A small encoder-decoder audio transcriber, trained from scratch: decoder width 256.
Rows from block 3 of the text decoder, named by matrix and row number. Rows with one number belong to one attention dimension. Each number is 50 + 10 x the weight over its row's rms, rounded and kept within 0 to 99. All counts start at 0. After the name is the row's rms in percent of the matrix's.
# v: attention query, key and value (stacked) (decoder.blocks.3.attn.qkv.weight, 768x256, the v third), inputs 86-171
# proj: attention output (decoder.blocks.3.attn.proj.weight, 256x256, transposed), outputs 86-171
v.93 093:73 44 44 32 41 65 34 60 35 51 45 73 55 46 51 50 50 55 53 49 42 49 61 68 43 64 49 48 49 73 43 47 52 54 38 62 49 51 48 72 46 52 42 57 61 39 65 45 60 48 61 56 61 63 42 32 36 39 54 37 38 50 59 44 70 57 56 59 49 61 40 49 43 45 41 56 48 45 48 46 60 44 34 41 37 62
v.94 095:75 36 58 47 51 54 67 53 61 44 58 58 59 41 53 52 44 61 50 44 43 43 35 59 45 53 42 58 50 56 43 56 51 53 46 49 31 54 45 49 45 49 55 56 43 40 52 52 54 49 53 54 61 43 52 36 51 35 43 70 29 48 66 45 67 58 64 51 38 61 50 37 55 63 57 70 27 52 48 50 39 44 45 55 53 80
v.95 092:37 58 53 46 52 79 59 43 50 54 56 53 67 41 48 47 47 41 50 39 47 47 65 63 60 56 35 48 39 60 57 52 57 52 39 54 47 52 39 41 48 61 53 46 41 60 49 38 65 46 53 54 51 37 48 54 43 46 53 62 54 41 44 52 41 56 58 45 44 37 48 60 36 60 61 48 35 47 45 48 46 26 39 69 49 54
v.96 100:64 47 51 51 33 63 55 55 62 51 46 58 65 41 47 59 57 50 31 50 43 82 47 42 51 45 63 35 35 35 50 54 65 64 57 48 47 43 59 40 49 51 60 64 53 58 51 69 59 60 34 37 49 40 54 36 62 37 60 31 67 60 56 61 66 47 60 55 52 58 63 52 47 54 46 45 41 59 39 40 54 43 61 46 38 59
v.97 098:31 56 76 52 66 40 53 38 58 56 43 55 56 54 40 30 31 39 40 49 46 45 64 36 57 53 63 48 51 50 54 61 49 36 50 37 66 43 46 41 48 55 51 42 56 54 61 49 47 34 41 52 53 64 43 44 61 42 55 67 44 43 48 40 69 63 61 49 61 62 42 51 64 38 43 45 53 50 47 37 49 49 54 64 52 60
v.98 091:48 47 52 56 46 38 28 52 48 52 37 18 59 47 53 48 28 52 43 34 47 51 60 59 44 58 49 50 55 42 56 41 55 55 55 51 46 58 65 41 46 46 65 58 39 52 70 45 51 47 40 59 49 41 49 53 41 68 47 53 54 77 55 36 66 44 58 54 50 50 40 60 51 52 41 40 39 53 42 55 45 78 57 62 51 47
v.99 086:38 55 59 55 34 60 64 48 61 47 65 48 47 33 30 52 59 32 58 64 62 50 44 62 53 32 48 51 74 48 35 41 59 44 41 43 49 58 41 42 48 55 33 60 61 31 38 31 40 60 20 59 61 37 50 27 46 45 56 54 57 57 41 56 62 48 38 52 39 40 61 52 44 45 59 53 61 40 56 56 56 37 52 28 56 60
v.100 099:56 48 30 54 40 45 44 57 55 64 39 45 56 42 38 50 54 46 42 53 45 31 60 57 61 53 51 60 54 51 45 33 61 38 56 45 38 55 51 43 51 52 48 53 39 35 57 39 60 67 25 51 80 50 36 50 56 51 36 61 52 62 57 59 44 71 55 56 44 43 56 34 63 49 67 51 47 36 45 38 44 54 51 47 57 58
v.101 101:43 57 50 57 71 46 57 62 37 63 46 52 49 67 46 67 60 30 47 49 54 62 52 52 48 48 47 48 54 56 42 43 57 56 38 45 28 56 40 59 57 48 32 73 41 30 51 43 48 49 52 42 62 38 50 50 60 64 56 38 55 42 48 39 65 45 55 53 36 54 40 42 46 40 58 61 50 35 61 58 52 43 40 40 52 71
v.102 089:67 43 64 59 43 30 42 48 46 43 67 51 45 56 47 34 53 49 55 50 36 53 39 35 40 57 51 55 44 69 37 48 45 41 46 44 49 56 35 55 55 43 48 44 58 48 43 49 63 45 54 64 61 62 49 54 67 46 58 57 62 68 34 49 46 46 42 57 48 56 46 54 39 34 69 43 54 63 57 43 37 33 60 65 65 44
v.103 101:53 42 54 47 33 64 63 52 42 41 59 62 41 38 47 42 57 65 42 49 42 34 44 61 50 57 37 51 63 71 61 51 54 46 37 50 34 51 43 49 41 46 62 41 52 67 44 48 54 65 49 55 44 37 62 29 46 33 44 33 54 38 57 45 47 42 47 45 52 56 57 49 58 48 44 50 48 40 45 57 41 27 68 65 38 43
v.104 102:44 69 44 54 28 53 52 38 33 44 54 54 51 53 49 42 65 34 40 50 38 31 56 60 46 47 49 75 47 54 41 34 55 47 54 44 42 50 54 50 45 63 26 38 62 30 51 56 64 36 45 63 79 36 54 47 37 56 67 53 59 49 34 57 72 58 59 39 51 46 55 53 40 39 48 54 72 46 59 37 31 37 44 49 65 47
v.105 119:55 58 54 33 57 60 60 47 62 55 55 39 49 45 42 51 46 32 60 61 67 55 53 35 55 57 50 56 44 50 31 65 37 54 40 77 56 51 45 40 55 42 61 61 70 65 34 49 36 49 48 44 42 46 45 63 43 47 37 44 35 51 49 50 41 32 63 40 45 51 28 49 56 36 52 44 42 72 47 60 46 35 54 59 54 46
v.106 095:48 57 62 44 50 66 55 64 52 57 50 60 31 57 46 54 58 55 57 47 61 35 47 43 43 43 53 55 56 38 38 52 44 53 58 44 56 43 57 35 43 59 44 54 38 49 41 56 47 28 69 44 33 27 64 51 47 52 62 38 59 61 24 31 41 50 53 59 60 49 48 56 59 61 51 34 39 70 57 60 44 45 57 53 47 30
v.107 104:39 65 68 45 66 47 45 51 55 56 40 42 40 46 47 49 47 50 59 59 60 48 29 65 59 40 59 41 64 36 51 52 50 38 41 38 64 67 46 45 45 52 58 55 48 37 48 38 35 54 38 61 39 42 58 47 46 57 42 46 60 59 51 59 44 41 40 57 53 47 55 59 51 38 44 42 41 29 44 36 70 58 57 62 52 38
v.108 111:77 50 51 41 55 46 47 62 27 49 50 47 72 51 50 64 55 41 52 47 44 58 43 33 46 65 45 46 60 56 25 53 59 61 54 60 27 44 48 59 46 42 50 83 58 46 45 60 51 52 66 55 72 51 55 47 43 37 65 64 59 66 49 44 74 52 51 52 48 53 39 52 39 52 52 52 61 49 53 51 41 57 44 50 68 42
v.109 087:60 50 42 46 44 47 53 65 53 52 47 51 45 40 49 68 35 55 63 48 60 49 38 37 43 44 52 51 40 57 35 73 58 47 46 37 55 62 61 43 63 66 39 64 56 40 52 48 53 34 51 66 39 26 66 52 40 49 43 38 61 71 27 55 48 48 39 57 46 63 40 38 41 38 51 39 46 56 44 60 49 61 44 52 58 45
v.110 108:31 53 56 42 61 59 44 46 44 39 55 62 51 47 52 64 42 46 54 50 53 54 42 56 56 68 44 52 41 41 57 64 44 59 33 70 50 59 39 53 47 38 42 63 50 52 42 40 33 57 46 42 34 42 63 71 37 53 53 50 37 45 54 43 47 58 43 32 53 56 45 51 26 54 38 35 50 57 46 45 58 45 59 45 32 40
v.111 101:47 61 37 58 41 44 46 57 49 57 35 38 45 55 52 54 62 60 59 68 39 49 48 51 56 49 49 60 52 54 51 48 25 35 43 49 51 38 57 55 51 45 51 64 37 52 52 28 60 53 41 55 37 43 68 59 46 54 42 28 46 55 33 41 48 36 42 47 46 51 49 60 55 47 51 59 50 37 49 76 44 51 58 57 42 46
v.112 097:57 49 59 48 54 53 53 62 65 62 54 62 41 56 46 63 37 49 58 40 55 61 69 68 45 46 54 51 50 47 45 55 70 44 57 68 68 56 46 36 54 48 54 31 50 48 80 47 42 48 25 56 46 58 37 38 56 45 50 48 39 52 52 46 51 36 49 37 58 47 33 56 46 38 57 46 32 50 56 44 63 37 30 66 46 54
v.113 093:49 65 42 64 42 51 43 37 49 66 41 49 50 48 42 57 52 45 63 49 61 49 51 47 51 42 45 53 28 46 37 49 57 35 53 41 54 45 58 64 36 47 22 62 57 48 59 56 40 56 67 46 47 33 47 67 59 36 75 37 73 45 37 48 35 63 58 54 49 32 54 51 54 43 31 54 64 55 53 56 50 46 45 60 43 44
v.114 126:43 54 41 54 37 63 39 44 45 48 50 49 61 48 44 58 45 29 44 56 52 59 59 38 53 65 61 53 31 59 51 34 57 37 43 45 36 56 48 64 48 31 43 61 43 42 60 34 54 60 32 61 53 44 53 39 60 52 47 49 50 54 44 34 50 64 46 64 49 61 63 36 50 50 50 48 49 38 41 47 52 59 33 47 36 63
v.115 097:47 49 72 49 51 49 56 44 46 37 73 57 33 52 43 49 64 44 45 44 62 50 52 46 65 46 40 67 37 48 40 46 55 41 58 53 52 58 42 51 58 33 57 51 74 50 27 54 62 64 49 35 52 56 50 36 36 44 75 61 39 60 41 65 43 46 45 60 38 62 63 46 51 65 35 53 50 51 51 69 34 34 57 61 74 41
v.116 113:43 49 45 45 48 67 50 46 41 50 47 71 53 58 61 46 60 50 48 44 44 43 48 50 45 40 70 56 36 58 50 58 58 44 28 45 69 49 49 41 50 54 46 49 46 59 48 49 69 49 38 65 54 37 56 53 63 39 54 49 44 47 44 45 57 54 49 47 44 65 51 45 50 36 40 38 63 61 46 58 36 31 43 46 35 59
v.117 087:49 41 54 55 30 47 57 53 49 50 48 47 62 49 49 64 64 54 38 51 52 48 54 54 56 41 37 53 50 46 40 58 62 51 63 52 60 31 49 34 45 47 38 40 51 57 38 46 45 53 45 66 60 49 58 38 41 45 60 59 58 54 50 43 62 40 38 50 50 37 49 43 42 64 58 66 69 48 56 48 44 39 52 34 33 51
v.118 097:58 55 29 59 55 74 55 42 54 49 52 66 46 46 41 52 52 34 46 37 49 48 63 57 39 62 55 55 33 59 44 41 74 42 55 41 33 52 38 62 50 63 52 45 41 50 49 69 62 41 59 50 57 33 56 41 44 36 45 56 47 49 44 51 79 47 50 51 52 37 56 47 52 62 51 41 49 42 41 44 58 48 60 46 48 61
v.119 101:38 60 53 55 44 54 63 33 40 44 53 37 59 36 41 39 57 47 53 56 40 47 44 52 51 45 44 54 44 64 52 36 40 54 46 53 48 45 68 55 42 56 27 60 45 36 43 52 58 56 51 68 64 32 67 49 37 55 42 35 49 67 43 50 62 55 49 50 56 53 50 48 46 42 48 64 68 44 49 56 29 47 62 49 54 56
v.120 098:43 48 58 49 63 48 61 38 49 46 46 40 53 56 42 51 66 56 50 62 49 61 78 46 59 47 52 56 30 67 66 32 54 48 56 39 46 49 54 41 54 44 31 53 54 32 62 47 54 53 53 50 70 47 58 35 42 35 51 65 57 31 57 53 22 40 60 72 41 46 50 41 36 45 58 40 47 50 55 52 39 62 50 33 48 66
v.121 097:38 70 49 52 68 55 54 40 44 55 61 37 32 54 43 47 71 48 53 44 34 53 43 64 65 54 54 43 60 57 57 53 48 30 53 38 57 49 41 44 46 60 49 40 56 64 46 60 59 60 36 61 43 60 51 58 50 38 41 68 54 51 52 61 36 58 38 57 42 51 59 71 33 47 52 37 60 59 40 60 60 54 56 48 33 48
v.122 111:43 44 50 59 46 63 42 30 46 43 45 65 55 52 51 44 60 45 49 42 55 53 24 60 52 43 43 55 48 51 59 53 45 41 54 33 44 66 33 54 54 55 57 41 34 51 37 29 65 63 46 57 58 47 49 53 54 56 54 47 51 54 44 64 51 36 35 22 59 60 62 59 54 51 53 51 57 43 47 45 41 41 65 61 59 39
v.123 105:40 43 53 46 33 51 41 45 42 41 51 52 57 39 64 58 47 51 47 46 60 43 55 47 55 52 60 41 39 45 29 48 60 50 46 62 50 40 61 59 55 17 35 61 54 74 38 40 47 48 53 70 48 61 35 50 48 48 59 55 47 63 49 59 48 32 46 42 53 42 33 47 52 58 56 49 58 57 50 59 49 49 40 44 57 42
v.124 108:58 54 55 47 50 60 39 42 53 48 46 52 42 60 48 40 51 44 66 56 34 60 55 43 41 35 69 46 42 57 58 60 50 49 39 53 52 50 34 59 44 54 52 53 61 58 53 58 56 44 55 43 64 80 60 48 47 49 66 51 52 50 54 46 60 54 49 49 59 46 52 48 71 37 50 46 58 62 35 44 70 40 56 38 28 58
v.125 093:50 65 45 61 67 63 47 63 36 66 53 51 53 37 55 55 74 61 47 19 58 52 57 43 40 56 61 43 62 39 42 43 58 38 55 46 64 47 67 54 56 44 54 36 49 45 41 53 43 43 53 49 57 55 59 45 47 60 49 47 38 59 46 44 39 63 48 52 70 43 69 53 69 58 41 31 61 59 37 34 40 56 55 41 43 36
v.126 094:38 34 51 48 64 46 46 61 38 38 41 61 55 55 57 43 58 54 40 41 63 53 62 34 32 53 47 35 53 44 47 50 52 63 42 44 39 42 40 48 45 41 53 56 56 69 31 45 39 63 48 43 45 38 44 52 45 63 48 52 48 46 56 46 58 46 53 60 43 33 29 51 50 55 45 51 51 56 45 49 58 36 44 54 49 49
v.127 112:38 33 68 62 60 36 42 65 49 67 29 33 43 78 47 58 37 51 63 50 48 56 48 57 41 62 37 38 65 41 44 60 40 54 62 56 52 49 47 50 49 55 59 51 45 54 38 44 48 58 46 31 52 64 39 42 63 64 76 48 55 42 47 49 33 60 60 55 51 39 59 52 34 49 55 66 55 62 64 26 51 30 43 46 49 50
v.128 100:59 55 36 49 45 37 51 51 46 44 54 45 56 63 36 46 55 56 52 57 61 48 50 40 46 55 80 61 47 36 43 46 47 47 51 36 36 46 61 52 49 53 49 35 52 70 65 57 49 44 52 41 41 28 61 40 46 27 54 50 43 59 48 38 51 48 62 44 60 47 49 39 42 68 56 50 61 29 62 53 56 41 59 47 37 59
v.129 112:49 60 57 55 59 31 31 50 48 49 47 51 36 56 51 40 65 40 49 49 64 45 40 46 27 44 58 55 50 44 54 58 62 70 64 62 51 47 46 53 50 61 46 40 55 51 39 51 44 48 55 44 49 47 62 44 60 57 45 57 49 52 63 58 38 60 36 48 45 50 53 63 47 36 40 46 52 69 46 57 54 51 72 54 57 38
v.130 096:64 39 45 49 52 44 28 46 48 65 57 47 24 54 38 42 49 58 49 39 63 50 35 56 47 54 47 43 40 52 60 40 71 49 51 52 47 37 61 65 57 50 50 54 55 63 54 39 73 47 36 41 47 59 35 65 57 41 55 42 46 69 74 52 65 46 44 52 44 47 45 68 40 43 54 41 51 50 53 54 57 53 66 54 68 31
v.131 093:50 45 38 51 32 47 45 42 65 35 46 50 53 46 41 59 67 43 52 48 55 67 54 36 44 67 55 50 38 32 54 60 43 62 45 51 46 40 46 53 42 47 53 50 44 63 57 40 29 51 45 39 39 57 58 49 41 72 45 61 53 64 52 54 79 55 61 38 53 52 50 44 59 61 57 53 41 45 68 51 48 39 64 34 42 49
v.132 109:55 49 41 55 53 46 65 37 51 37 56 59 43 54 45 42 57 47 38 27 48 60 62 51 71 66 51 69 39 58 46 18 54 45 37 45 40 40 52 51 48 44 49 69 38 47 74 34 35 57 45 45 63 49 47 71 48 60 45 43 43 60 48 59 48 47 51 42 67 26 49 52 45 64 41 56 54 47 52 49 42 43 51 46 51 58
proj.93 093:38 45 37 46 60 45 48 42 68 52 29 41 29 55 55 51 46 43 52 48 60 52 42 54 40 30 41 49 65 39 61 26 55 60 51 29 57 61 55 47 53 50 56 51 73 52 49 43 64 47 57 46 42 51 41 56 47 61 61 61 45 37 51 46 45 63 58 49 49 33 68 42 48 51 61 51 49 64 44 56 38 50 50 44 58 55
proj.94 090:44 57 44 46 57 46 46 55 59 57 45 39 30 40 41 57 57 49 39 47 57 56 71 47 62 40 62 52 70 30 66 44 54 53 60 41 63 46 64 50 55 43 57 66 57 37 44 48 57 63 56 54 42 34 43 43 48 53 60 50 54 61 55 54 32 66 39 37 58 40 53 48 48 49 47 59 59 55 41 48 37 36 54 40 52 34
proj.95 091:51 46 56 55 39 33 38 53 59 44 49 52 45 33 41 26 57 52 55 66 59 56 55 64 36 52 47 45 54 47 66 30 47 46 50 63 32 57 70 35 41 54 59 49 43 39 50 48 37 60 42 70 51 38 52 40 57 49 24 62 53 57 60 45 57 40 43 52 50 59 61 49 61 45 39 46 55 54 41 53 45 51 55 53 58 42
proj.96 099:38 64 45 35 54 47 58 50 59 60 60 31 58 65 45 58 53 55 51 29 25 37 53 65 39 44 48 40 52 45 63 50 55 46 64 56 52 32 56 44 55 53 40 48 46 24 59 52 52 45 51 58 55 69 47 49 42 58 29 58 50 59 23 50 46 61 49 61 58 41 48 57 51 53 41 50 55 46 49 45 48 51 44 60 65 48
proj.97 095:71 56 47 59 54 48 59 51 50 26 45 60 66 49 45 69 49 60 51 61 49 42 41 40 47 28 51 46 55 42 52 54 58 52 21 65 45 54 53 48 54 33 45 56 54 43 62 46 54 64 52 58 52 39 44 41 52 55 50 48 41 36 52 46 38 46 45 51 55 71 68 55 45 32 50 74 58 72 48 59 50 39 44 43 49 42
proj.98 087:55 45 42 66 45 59 76 42 44 54 51 43 42 60 57 47 55 40 48 51 53 59 58 51 50 46 33 42 51 27 45 58 44 55 53 36 49 45 30 50 62 64 43 42 40 33 28 37 35 55 60 41 52 37 44 45 56 51 29 53 43 47 34 51 41 51 54 33 54 62 51 51 41 46 57 64 32 40 49 53 38 54 46 42 41 70
proj.99 085:43 35 43 58 61 34 53 67 57 47 46 52 60 57 46 43 45 56 31 37 41 54 61 39 39 49 39 60 55 36 58 47 34 45 58 58 44 44 63 50 45 55 55 63 62 63 34 47 40 70 60 45 43 47 33 54 46 65 59 44 46 41 64 60 57 60 37 55 48 53 50 51 45 51 54 43 50 70 64 56 57 46 65 46 46 47
proj.100 099:51 62 45 51 62 56 47 46 66 40 54 47 56 53 49 50 52 46 70 53 61 42 50 64 35 62 61 58 68 30 68 66 56 74 56 61 56 49 62 46 45 51 52 64 69 59 36 55 45 50 74 46 46 50 70 33 36 55 54 50 52 63 47 46 65 54 31 42 44 64 34 45 35 26 37 53 49 53 54 59 43 37 52 34 60 39
proj.101 106:49 47 54 45 56 48 35 50 45 46 29 60 41 49 49 33 60 52 38 56 47 42 36 53 59 37 66 46 55 43 60 50 36 51 51 31 60 54 60 56 56 75 39 39 34 85 52 58 61 55 50 46 42 46 46 40 58 56 38 68 41 45 55 64 56 65 30 64 43 51 41 62 56 56 46 52 46 65 38 63 50 52 80 48 50 33
proj.102 090:67 50 60 42 62 53 60 69 61 55 59 60 69 65 61 47 45 58 53 59 60 57 72 78 57 47 36 40 44 52 38 60 58 47 45 41 60 29 43 24 62 39 54 55 63 55 58 54 65 52 55 60 60 41 42 36 43 37 31 38 58 36 52 50 35 51 45 41 51 53 56 42 51 71 43 44 64 38 60 44 62 52 57 32 47 54
proj.103 104:58 43 59 34 35 39 59 51 56 61 61 36 47 51 34 50 40 55 54 45 33 55 66 39 47 32 50 56 41 51 66 42 50 53 60 46 45 53 67 45 57 46 48 53 76 46 73 34 48 51 55 42 59 67 40 65 41 68 60 50 49 51 58 50 58 63 58 50 56 53 46 51 41 60 48 41 58 45 46 39 48 45 32 57 48 27
proj.104 105:49 49 60 54 68 49 44 68 53 58 54 58 45 56 50 47 32 59 48 58 75 63 66 53 45 62 51 65 68 48 61 40 43 58 51 71 70 49 46 34 50 55 43 43 34 56 37 45 37 60 62 61 37 41 34 38 47 52 37 56 43 48 60 44 40 65 30 54 57 59 53 44 38 51 53 57 55 51 47 54 59 50 54 44 53 50
proj.105 118:61 44 39 66 27 50 50 58 28 49 43 76 61 72 50 54 65 63 30 49 36 33 36 38 44 53 49 58 33 39 59 50 41 50 57 40 51 36 48 66 51 52 64 66 58 49 66 40 49 49 41 49 54 56 43 43 53 59 39 49 64 34 43 40 34 54 49 44 55 55 72 46 49 71 64 50 56 61 43 38 48 49 44 57 51 55
proj.106 098:49 43 50 43 41 58 61 44 51 33 55 51 36 45 62 47 66 49 44 64 34 51 52 40 44 44 38 48 38 66 59 53 58 34 64 60 63 61 37 56 32 57 46 34 45 39 65 31 60 61 52 46 67 76 46 50 36 53 48 57 49 45 60 51 55 37 56 57 46 49 44 52 57 58 53 34 41 57 45 46 50 42 32 69 41 45
proj.107 101:35 41 63 49 45 40 57 64 38 29 62 35 53 42 50 42 59 48 46 53 32 46 35 34 49 45 29 46 41 51 47 52 43 50 51 53 56 64 44 41 57 53 45 44 50 47 30 44 51 48 50 40 61 53 59 54 35 66 69 47 30 44 48 53 65 51 45 51 56 44 45 48 51 41 47 55 40 58 60 59 41 39 51 45 37 52
proj.108 114:53 53 41 30 57 54 40 37 55 41 34 61 45 51 46 39 42 51 55 62 55 46 55 66 56 38 50 52 68 47 57 53 43 44 46 42 71 46 44 34 59 72 45 46 64 63 47 50 66 39 49 50 35 55 32 35 46 45 50 55 35 37 52 48 41 60 45 64 58 49 40 68 63 50 52 43 39 34 37 56 43 49 65 43 47 66
proj.109 093:46 61 56 55 52 64 50 56 56 43 58 59 57 51 54 40 61 58 38 65 73 65 56 42 45 24 50 38 51 67 38 41 31 51 52 55 58 58 39 54 45 31 51 48 56 61 44 56 60 33 64 42 52 59 44 52 64 55 52 58 46 46 49 55 33 40 59 48 66 39 32 59 41 44 45 43 62 52 60 48 44 34 57 52 52 59
proj.110 107:49 48 48 45 32 55 49 32 41 56 51 58 42 32 43 29 62 56 50 50 45 41 42 45 65 30 52 49 45 62 47 55 23 37 70 49 33 53 52 53 47 46 57 58 46 67 48 48 42 40 50 55 63 50 29 60 49 46 57 59 63 58 64 57 65 48 54 52 39 43 67 49 59 52 78 57 57 35 31 52 48 50 47 68 55 62
proj.111 105:51 53 52 45 47 49 50 53 48 54 69 53 45 52 78 56 52 54 62 39 46 53 38 73 37 44 66 61 46 57 49 55 57 44 61 46 40 61 52 52 44 73 53 43 48 50 57 65 41 57 52 55 47 66 58 58 40 49 58 57 47 39 61 49 60 47 43 47 55 51 47 51 57 70 42 50 48 59 61 42 53 54 48 70 44 45
proj.112 097:50 51 38 60 58 38 61 52 61 47 38 56 48 51 56 47 50 51 50 57 40 44 46 51 27 49 14 40 30 45 38 46 45 47 51 29 34 51 50 52 41 54 47 44 61 42 38 52 54 65 56 45 59 35 45 48 56 63 52 40 61 64 46 44 61 42 51 57 55 37 68 31 45 39 43 64 58 66 48 66 53 62 38 40 45 61
proj.113 090:49 48 52 42 51 47 53 52 30 51 62 61 56 51 52 43 56 48 48 43 38 43 47 48 39 40 50 42 55 52 54 54 38 52 44 58 66 44 54 52 48 51 35 47 44 69 52 49 51 28 39 33 55 61 35 53 46 57 55 69 26 56 50 44 42 71 45 52 55 50 34 42 41 56 36 52 49 53 47 45 60 56 53 69 36 60
proj.114 120:52 60 54 46 72 54 48 59 55 45 45 49 42 51 52 61 53 60 57 45 56 33 43 60 43 35 46 52 75 55 43 51 29 43 55 68 48 46 59 41 63 66 55 49 42 59 40 71 46 50 75 48 39 50 58 47 56 48 52 59 41 42 58 35 41 65 33 48 47 60 52 68 60 35 45 49 65 54 53 56 49 57 68 58 61 21
proj.115 097:67 61 57 71 46 60 51 37 45 57 37 54 46 54 42 49 48 65 56 46 49 49 59 41 35 40 41 44 30 64 47 54 47 44 46 59 41 38 51 51 41 42 54 41 55 46 64 23 47 62 53 64 52 53 45 46 50 70 71 40 60 38 57 54 49 48 52 35 58 54 44 67 53 64 39 55 43 45 43 44 58 58 52 56 60 46
proj.116 114:44 35 49 54 59 46 49 48 47 57 57 54 55 47 49 63 53 59 65 62 44 49 64 50 51 37 48 51 62 35 79 44 44 72 55 65 54 57 63 42 67 42 47 62 48 42 64 64 61 50 65 42 56 62 45 50 38 48 47 56 44 47 45 54 35 60 41 49 43 49 61 54 59 72 56 52 65 47 40 45 36 58 38 69 51 44
proj.117 091:59 44 57 45 50 28 42 60 75 60 58 60 57 53 51 51 32 54 49 53 50 50 61 51 52 59 60 50 45 43 70 61 53 51 43 56 50 36 59 56 50 52 60 44 32 38 65 44 49 51 48 54 25 57 40 58 45 53 50 57 48 56 63 54 51 61 63 58 57 59 34 53 52 59 54 52 39 44 50 54 39 54 56 62 56 56
proj.118 097:36 57 57 55 53 35 42 47 57 56 50 41 51 47 46 50 51 58 41 59 57 70 61 60 58 48 52 47 62 41 63 44 44 39 38 57 62 46 60 45 48 51 36 33 57 45 40 49 32 52 47 60 44 52 33 44 64 78 31 65 40 49 54 43 30 51 46 39 59 46 52 37 39 34 52 51 53 56 53 60 45 44 55 48 58 42
proj.119 101:58 40 45 47 51 60 61 54 60 54 63 57 59 60 64 53 42 65 62 38 65 56 54 61 41 50 59 46 49 52 61 51 57 49 58 56 56 51 45 48 44 60 41 51 37 45 47 31 20 59 54 49 44 60 49 54 36 45 46 53 42 42 69 41 51 44 53 35 58 53 50 69 53 68 49 46 38 56 74 49 65 63 62 64 54 52
proj.120 097:38 58 50 54 65 48 52 48 64 55 45 58 41 53 52 37 35 46 47 54 50 45 49 62 33 37 54 68 48 48 42 44 48 47 44 53 48 64 61 43 39 31 55 53 33 59 39 53 40 65 44 48 43 46 69 31 55 55 36 41 53 56 35 61 62 60 41 55 37 57 41 52 48 37 49 51 48 77 51 52 53 47 68 52 55 45
proj.121 096:47 54 57 65 43 45 62 36 55 54 60 49 74 48 52 39 49 43 52 45 46 77 43 60 50 45 47 58 28 51 53 47 41 66 54 52 29 60 65 44 52 48 58 43 58 59 41 51 55 63 48 54 54 37 58 41 49 48 37 44 55 51 37 56 48 48 62 35 47 56 34 40 55 47 50 53 47 62 38 39 41 51 61 54 45 55
proj.122 112:52 52 55 51 42 45 48 51 42 47 56 48 53 45 41 38 31 66 64 37 54 37 57 62 69 42 57 38 36 53 43 57 48 50 50 58 29 48 79 45 35 49 44 27 51 48 65 64 37 47 45 65 65 63 37 49 61 56 45 43 38 46 67 43 56 44 54 30 53 56 49 59 53 51 55 46 44 50 65 55 54 52 44 36 39 49
proj.123 105:60 48 56 55 48 48 49 54 67 40 45 83 41 50 50 58 52 59 33 63 46 28 54 63 54 45 56 48 51 45 51 48 28 43 53 60 42 44 47 62 59 60 47 53 37 47 68 52 49 29 54 56 45 56 38 54 44 68 61 61 65 31 64 50 38 39 58 59 64 50 58 47 58 56 63 42 36 41 54 22 54 70 60 46 37 65
proj.124 115:47 43 47 50 72 42 48 53 45 50 47 43 61 67 72 58 41 65 51 28 38 47 43 77 49 45 45 40 63 57 44 68 81 38 42 42 43 31 50 45 62 32 55 49 38 32 63 46 51 54 39 56 54 41 38 50 62 39 49 36 51 35 43 54 33 45 56 47 53 60 68 30 55 68 52 52 56 60 48 44 47 52 42 53 63 51
proj.125 088:55 55 58 52 54 52 59 35 57 21 56 43 44 23 65 51 52 40 45 59 46 38 52 60 57 55 49 41 59 50 35 72 57 43 47 51 56 57 44 32 43 62 45 43 56 41 45 46 46 39 57 50 70 50 50 34 42 46 64 60 55 51 31 68 67 38 56 50 33 64 40 48 53 30 51 55 50 36 33 49 48 64 51 50 48 59
proj.126 091:56 51 48 43 40 49 67 47 55 45 45 64 45 44 40 44 39 49 46 52 42 38 59 55 62 42 52 66 48 54 65 48 54 40 52 50 52 36 53 55 52 45 43 41 36 53 66 58 61 49 40 50 51 69 49 50 30 67 54 60 67 39 56 57 54 31 57 57 45 54 69 43 54 60 51 33 39 30 52 35 60 58 52 45 57 43
proj.127 114:69 61 59 39 45 43 55 46 42 49 53 55 51 22 53 44 56 48 46 53 47 40 48 46 66 43 49 48 43 42 33 49 70 25 37 46 40 54 40 30 45 44 63 41 43 53 73 51 75 52 52 52 54 44 62 53 40 48 43 61 58 57 47 54 70 56 49 60 49 47 39 44 49 68 34 61 56 48 37 49 59 61 60 53 47 43
proj.128 103:52 53 58 51 58 57 50 52 39 51 58 55 49 50 59 34 43 38 41 51 39 71 48 41 56 44 38 68 55 57 59 44 52 52 42 71 58 51 48 54 42 53 54 64 52 32 30 39 35 66 41 49 52 66 36 36 55 53 37 58 57 42 42 50 52 51 56 49 44 58 63 61 61 47 50 45 65 63 29 54 42 61 44 47 37 36
proj.129 110:44 47 50 42 34 46 43 49 49 43 60 49 56 53 40 68 41 77 52 58 44 36 56 66 69 67 42 61 43 57 64 57 35 15 55 37 36 57 61 44 55 31 44 58 49 49 58 47 61 53 51 57 54 45 56 60 51 58 48 54 52 49 52 59 53 40 50 50 53 52 46 41 47 54 54 49 34 66 66 45 61 33 39 65 41 53
proj.130 096:47 53 37 55 44 52 61 57 59 46 45 40 74 36 37 55 27 34 53 50 46 54 51 57 52 47 33 52 53 48 55 61 46 62 52 52 56 49 52 48 45 50 53 48 43 28 44 54 61 49 44 45 54 48 38 49 63 56 48 38 50 40 44 52 24 39 70 72 41 49 48 59 42 68 45 41 37 52 52 45 62 54 52 55 54 53
proj.131 098:58 36 48 71 66 41 60 47 51 47 46 41 58 32 38 54 55 56 47 54 48 50 64 57 59 59 50 57 68 51 38 57 49 25 56 53 48 38 51 27 44 61 41 49 49 35 41 71 47 52 38 60 50 37 53 61 63 48 58 40 56 43 67 45 35 40 50 61 46 55 77 45 53 42 54 56 52 52 64 37 40 51 40 48 56 48
proj.132 108:52 24 56 61 49 51 58 48 44 64 40 64 52 63 52 36 51 48 50 61 70 52 43 60 53 45 62 57 85 62 45 50 58 52 55 38 64 57 68 35 58 55 41 46 52 55 38 41 49 36 40 56 37 46 57 39 58 41 33 53 55 52 66 48 41 51 56 47 49 46 44 48 47 32 50 61 48 47 54 44 62 57 47 51 31 54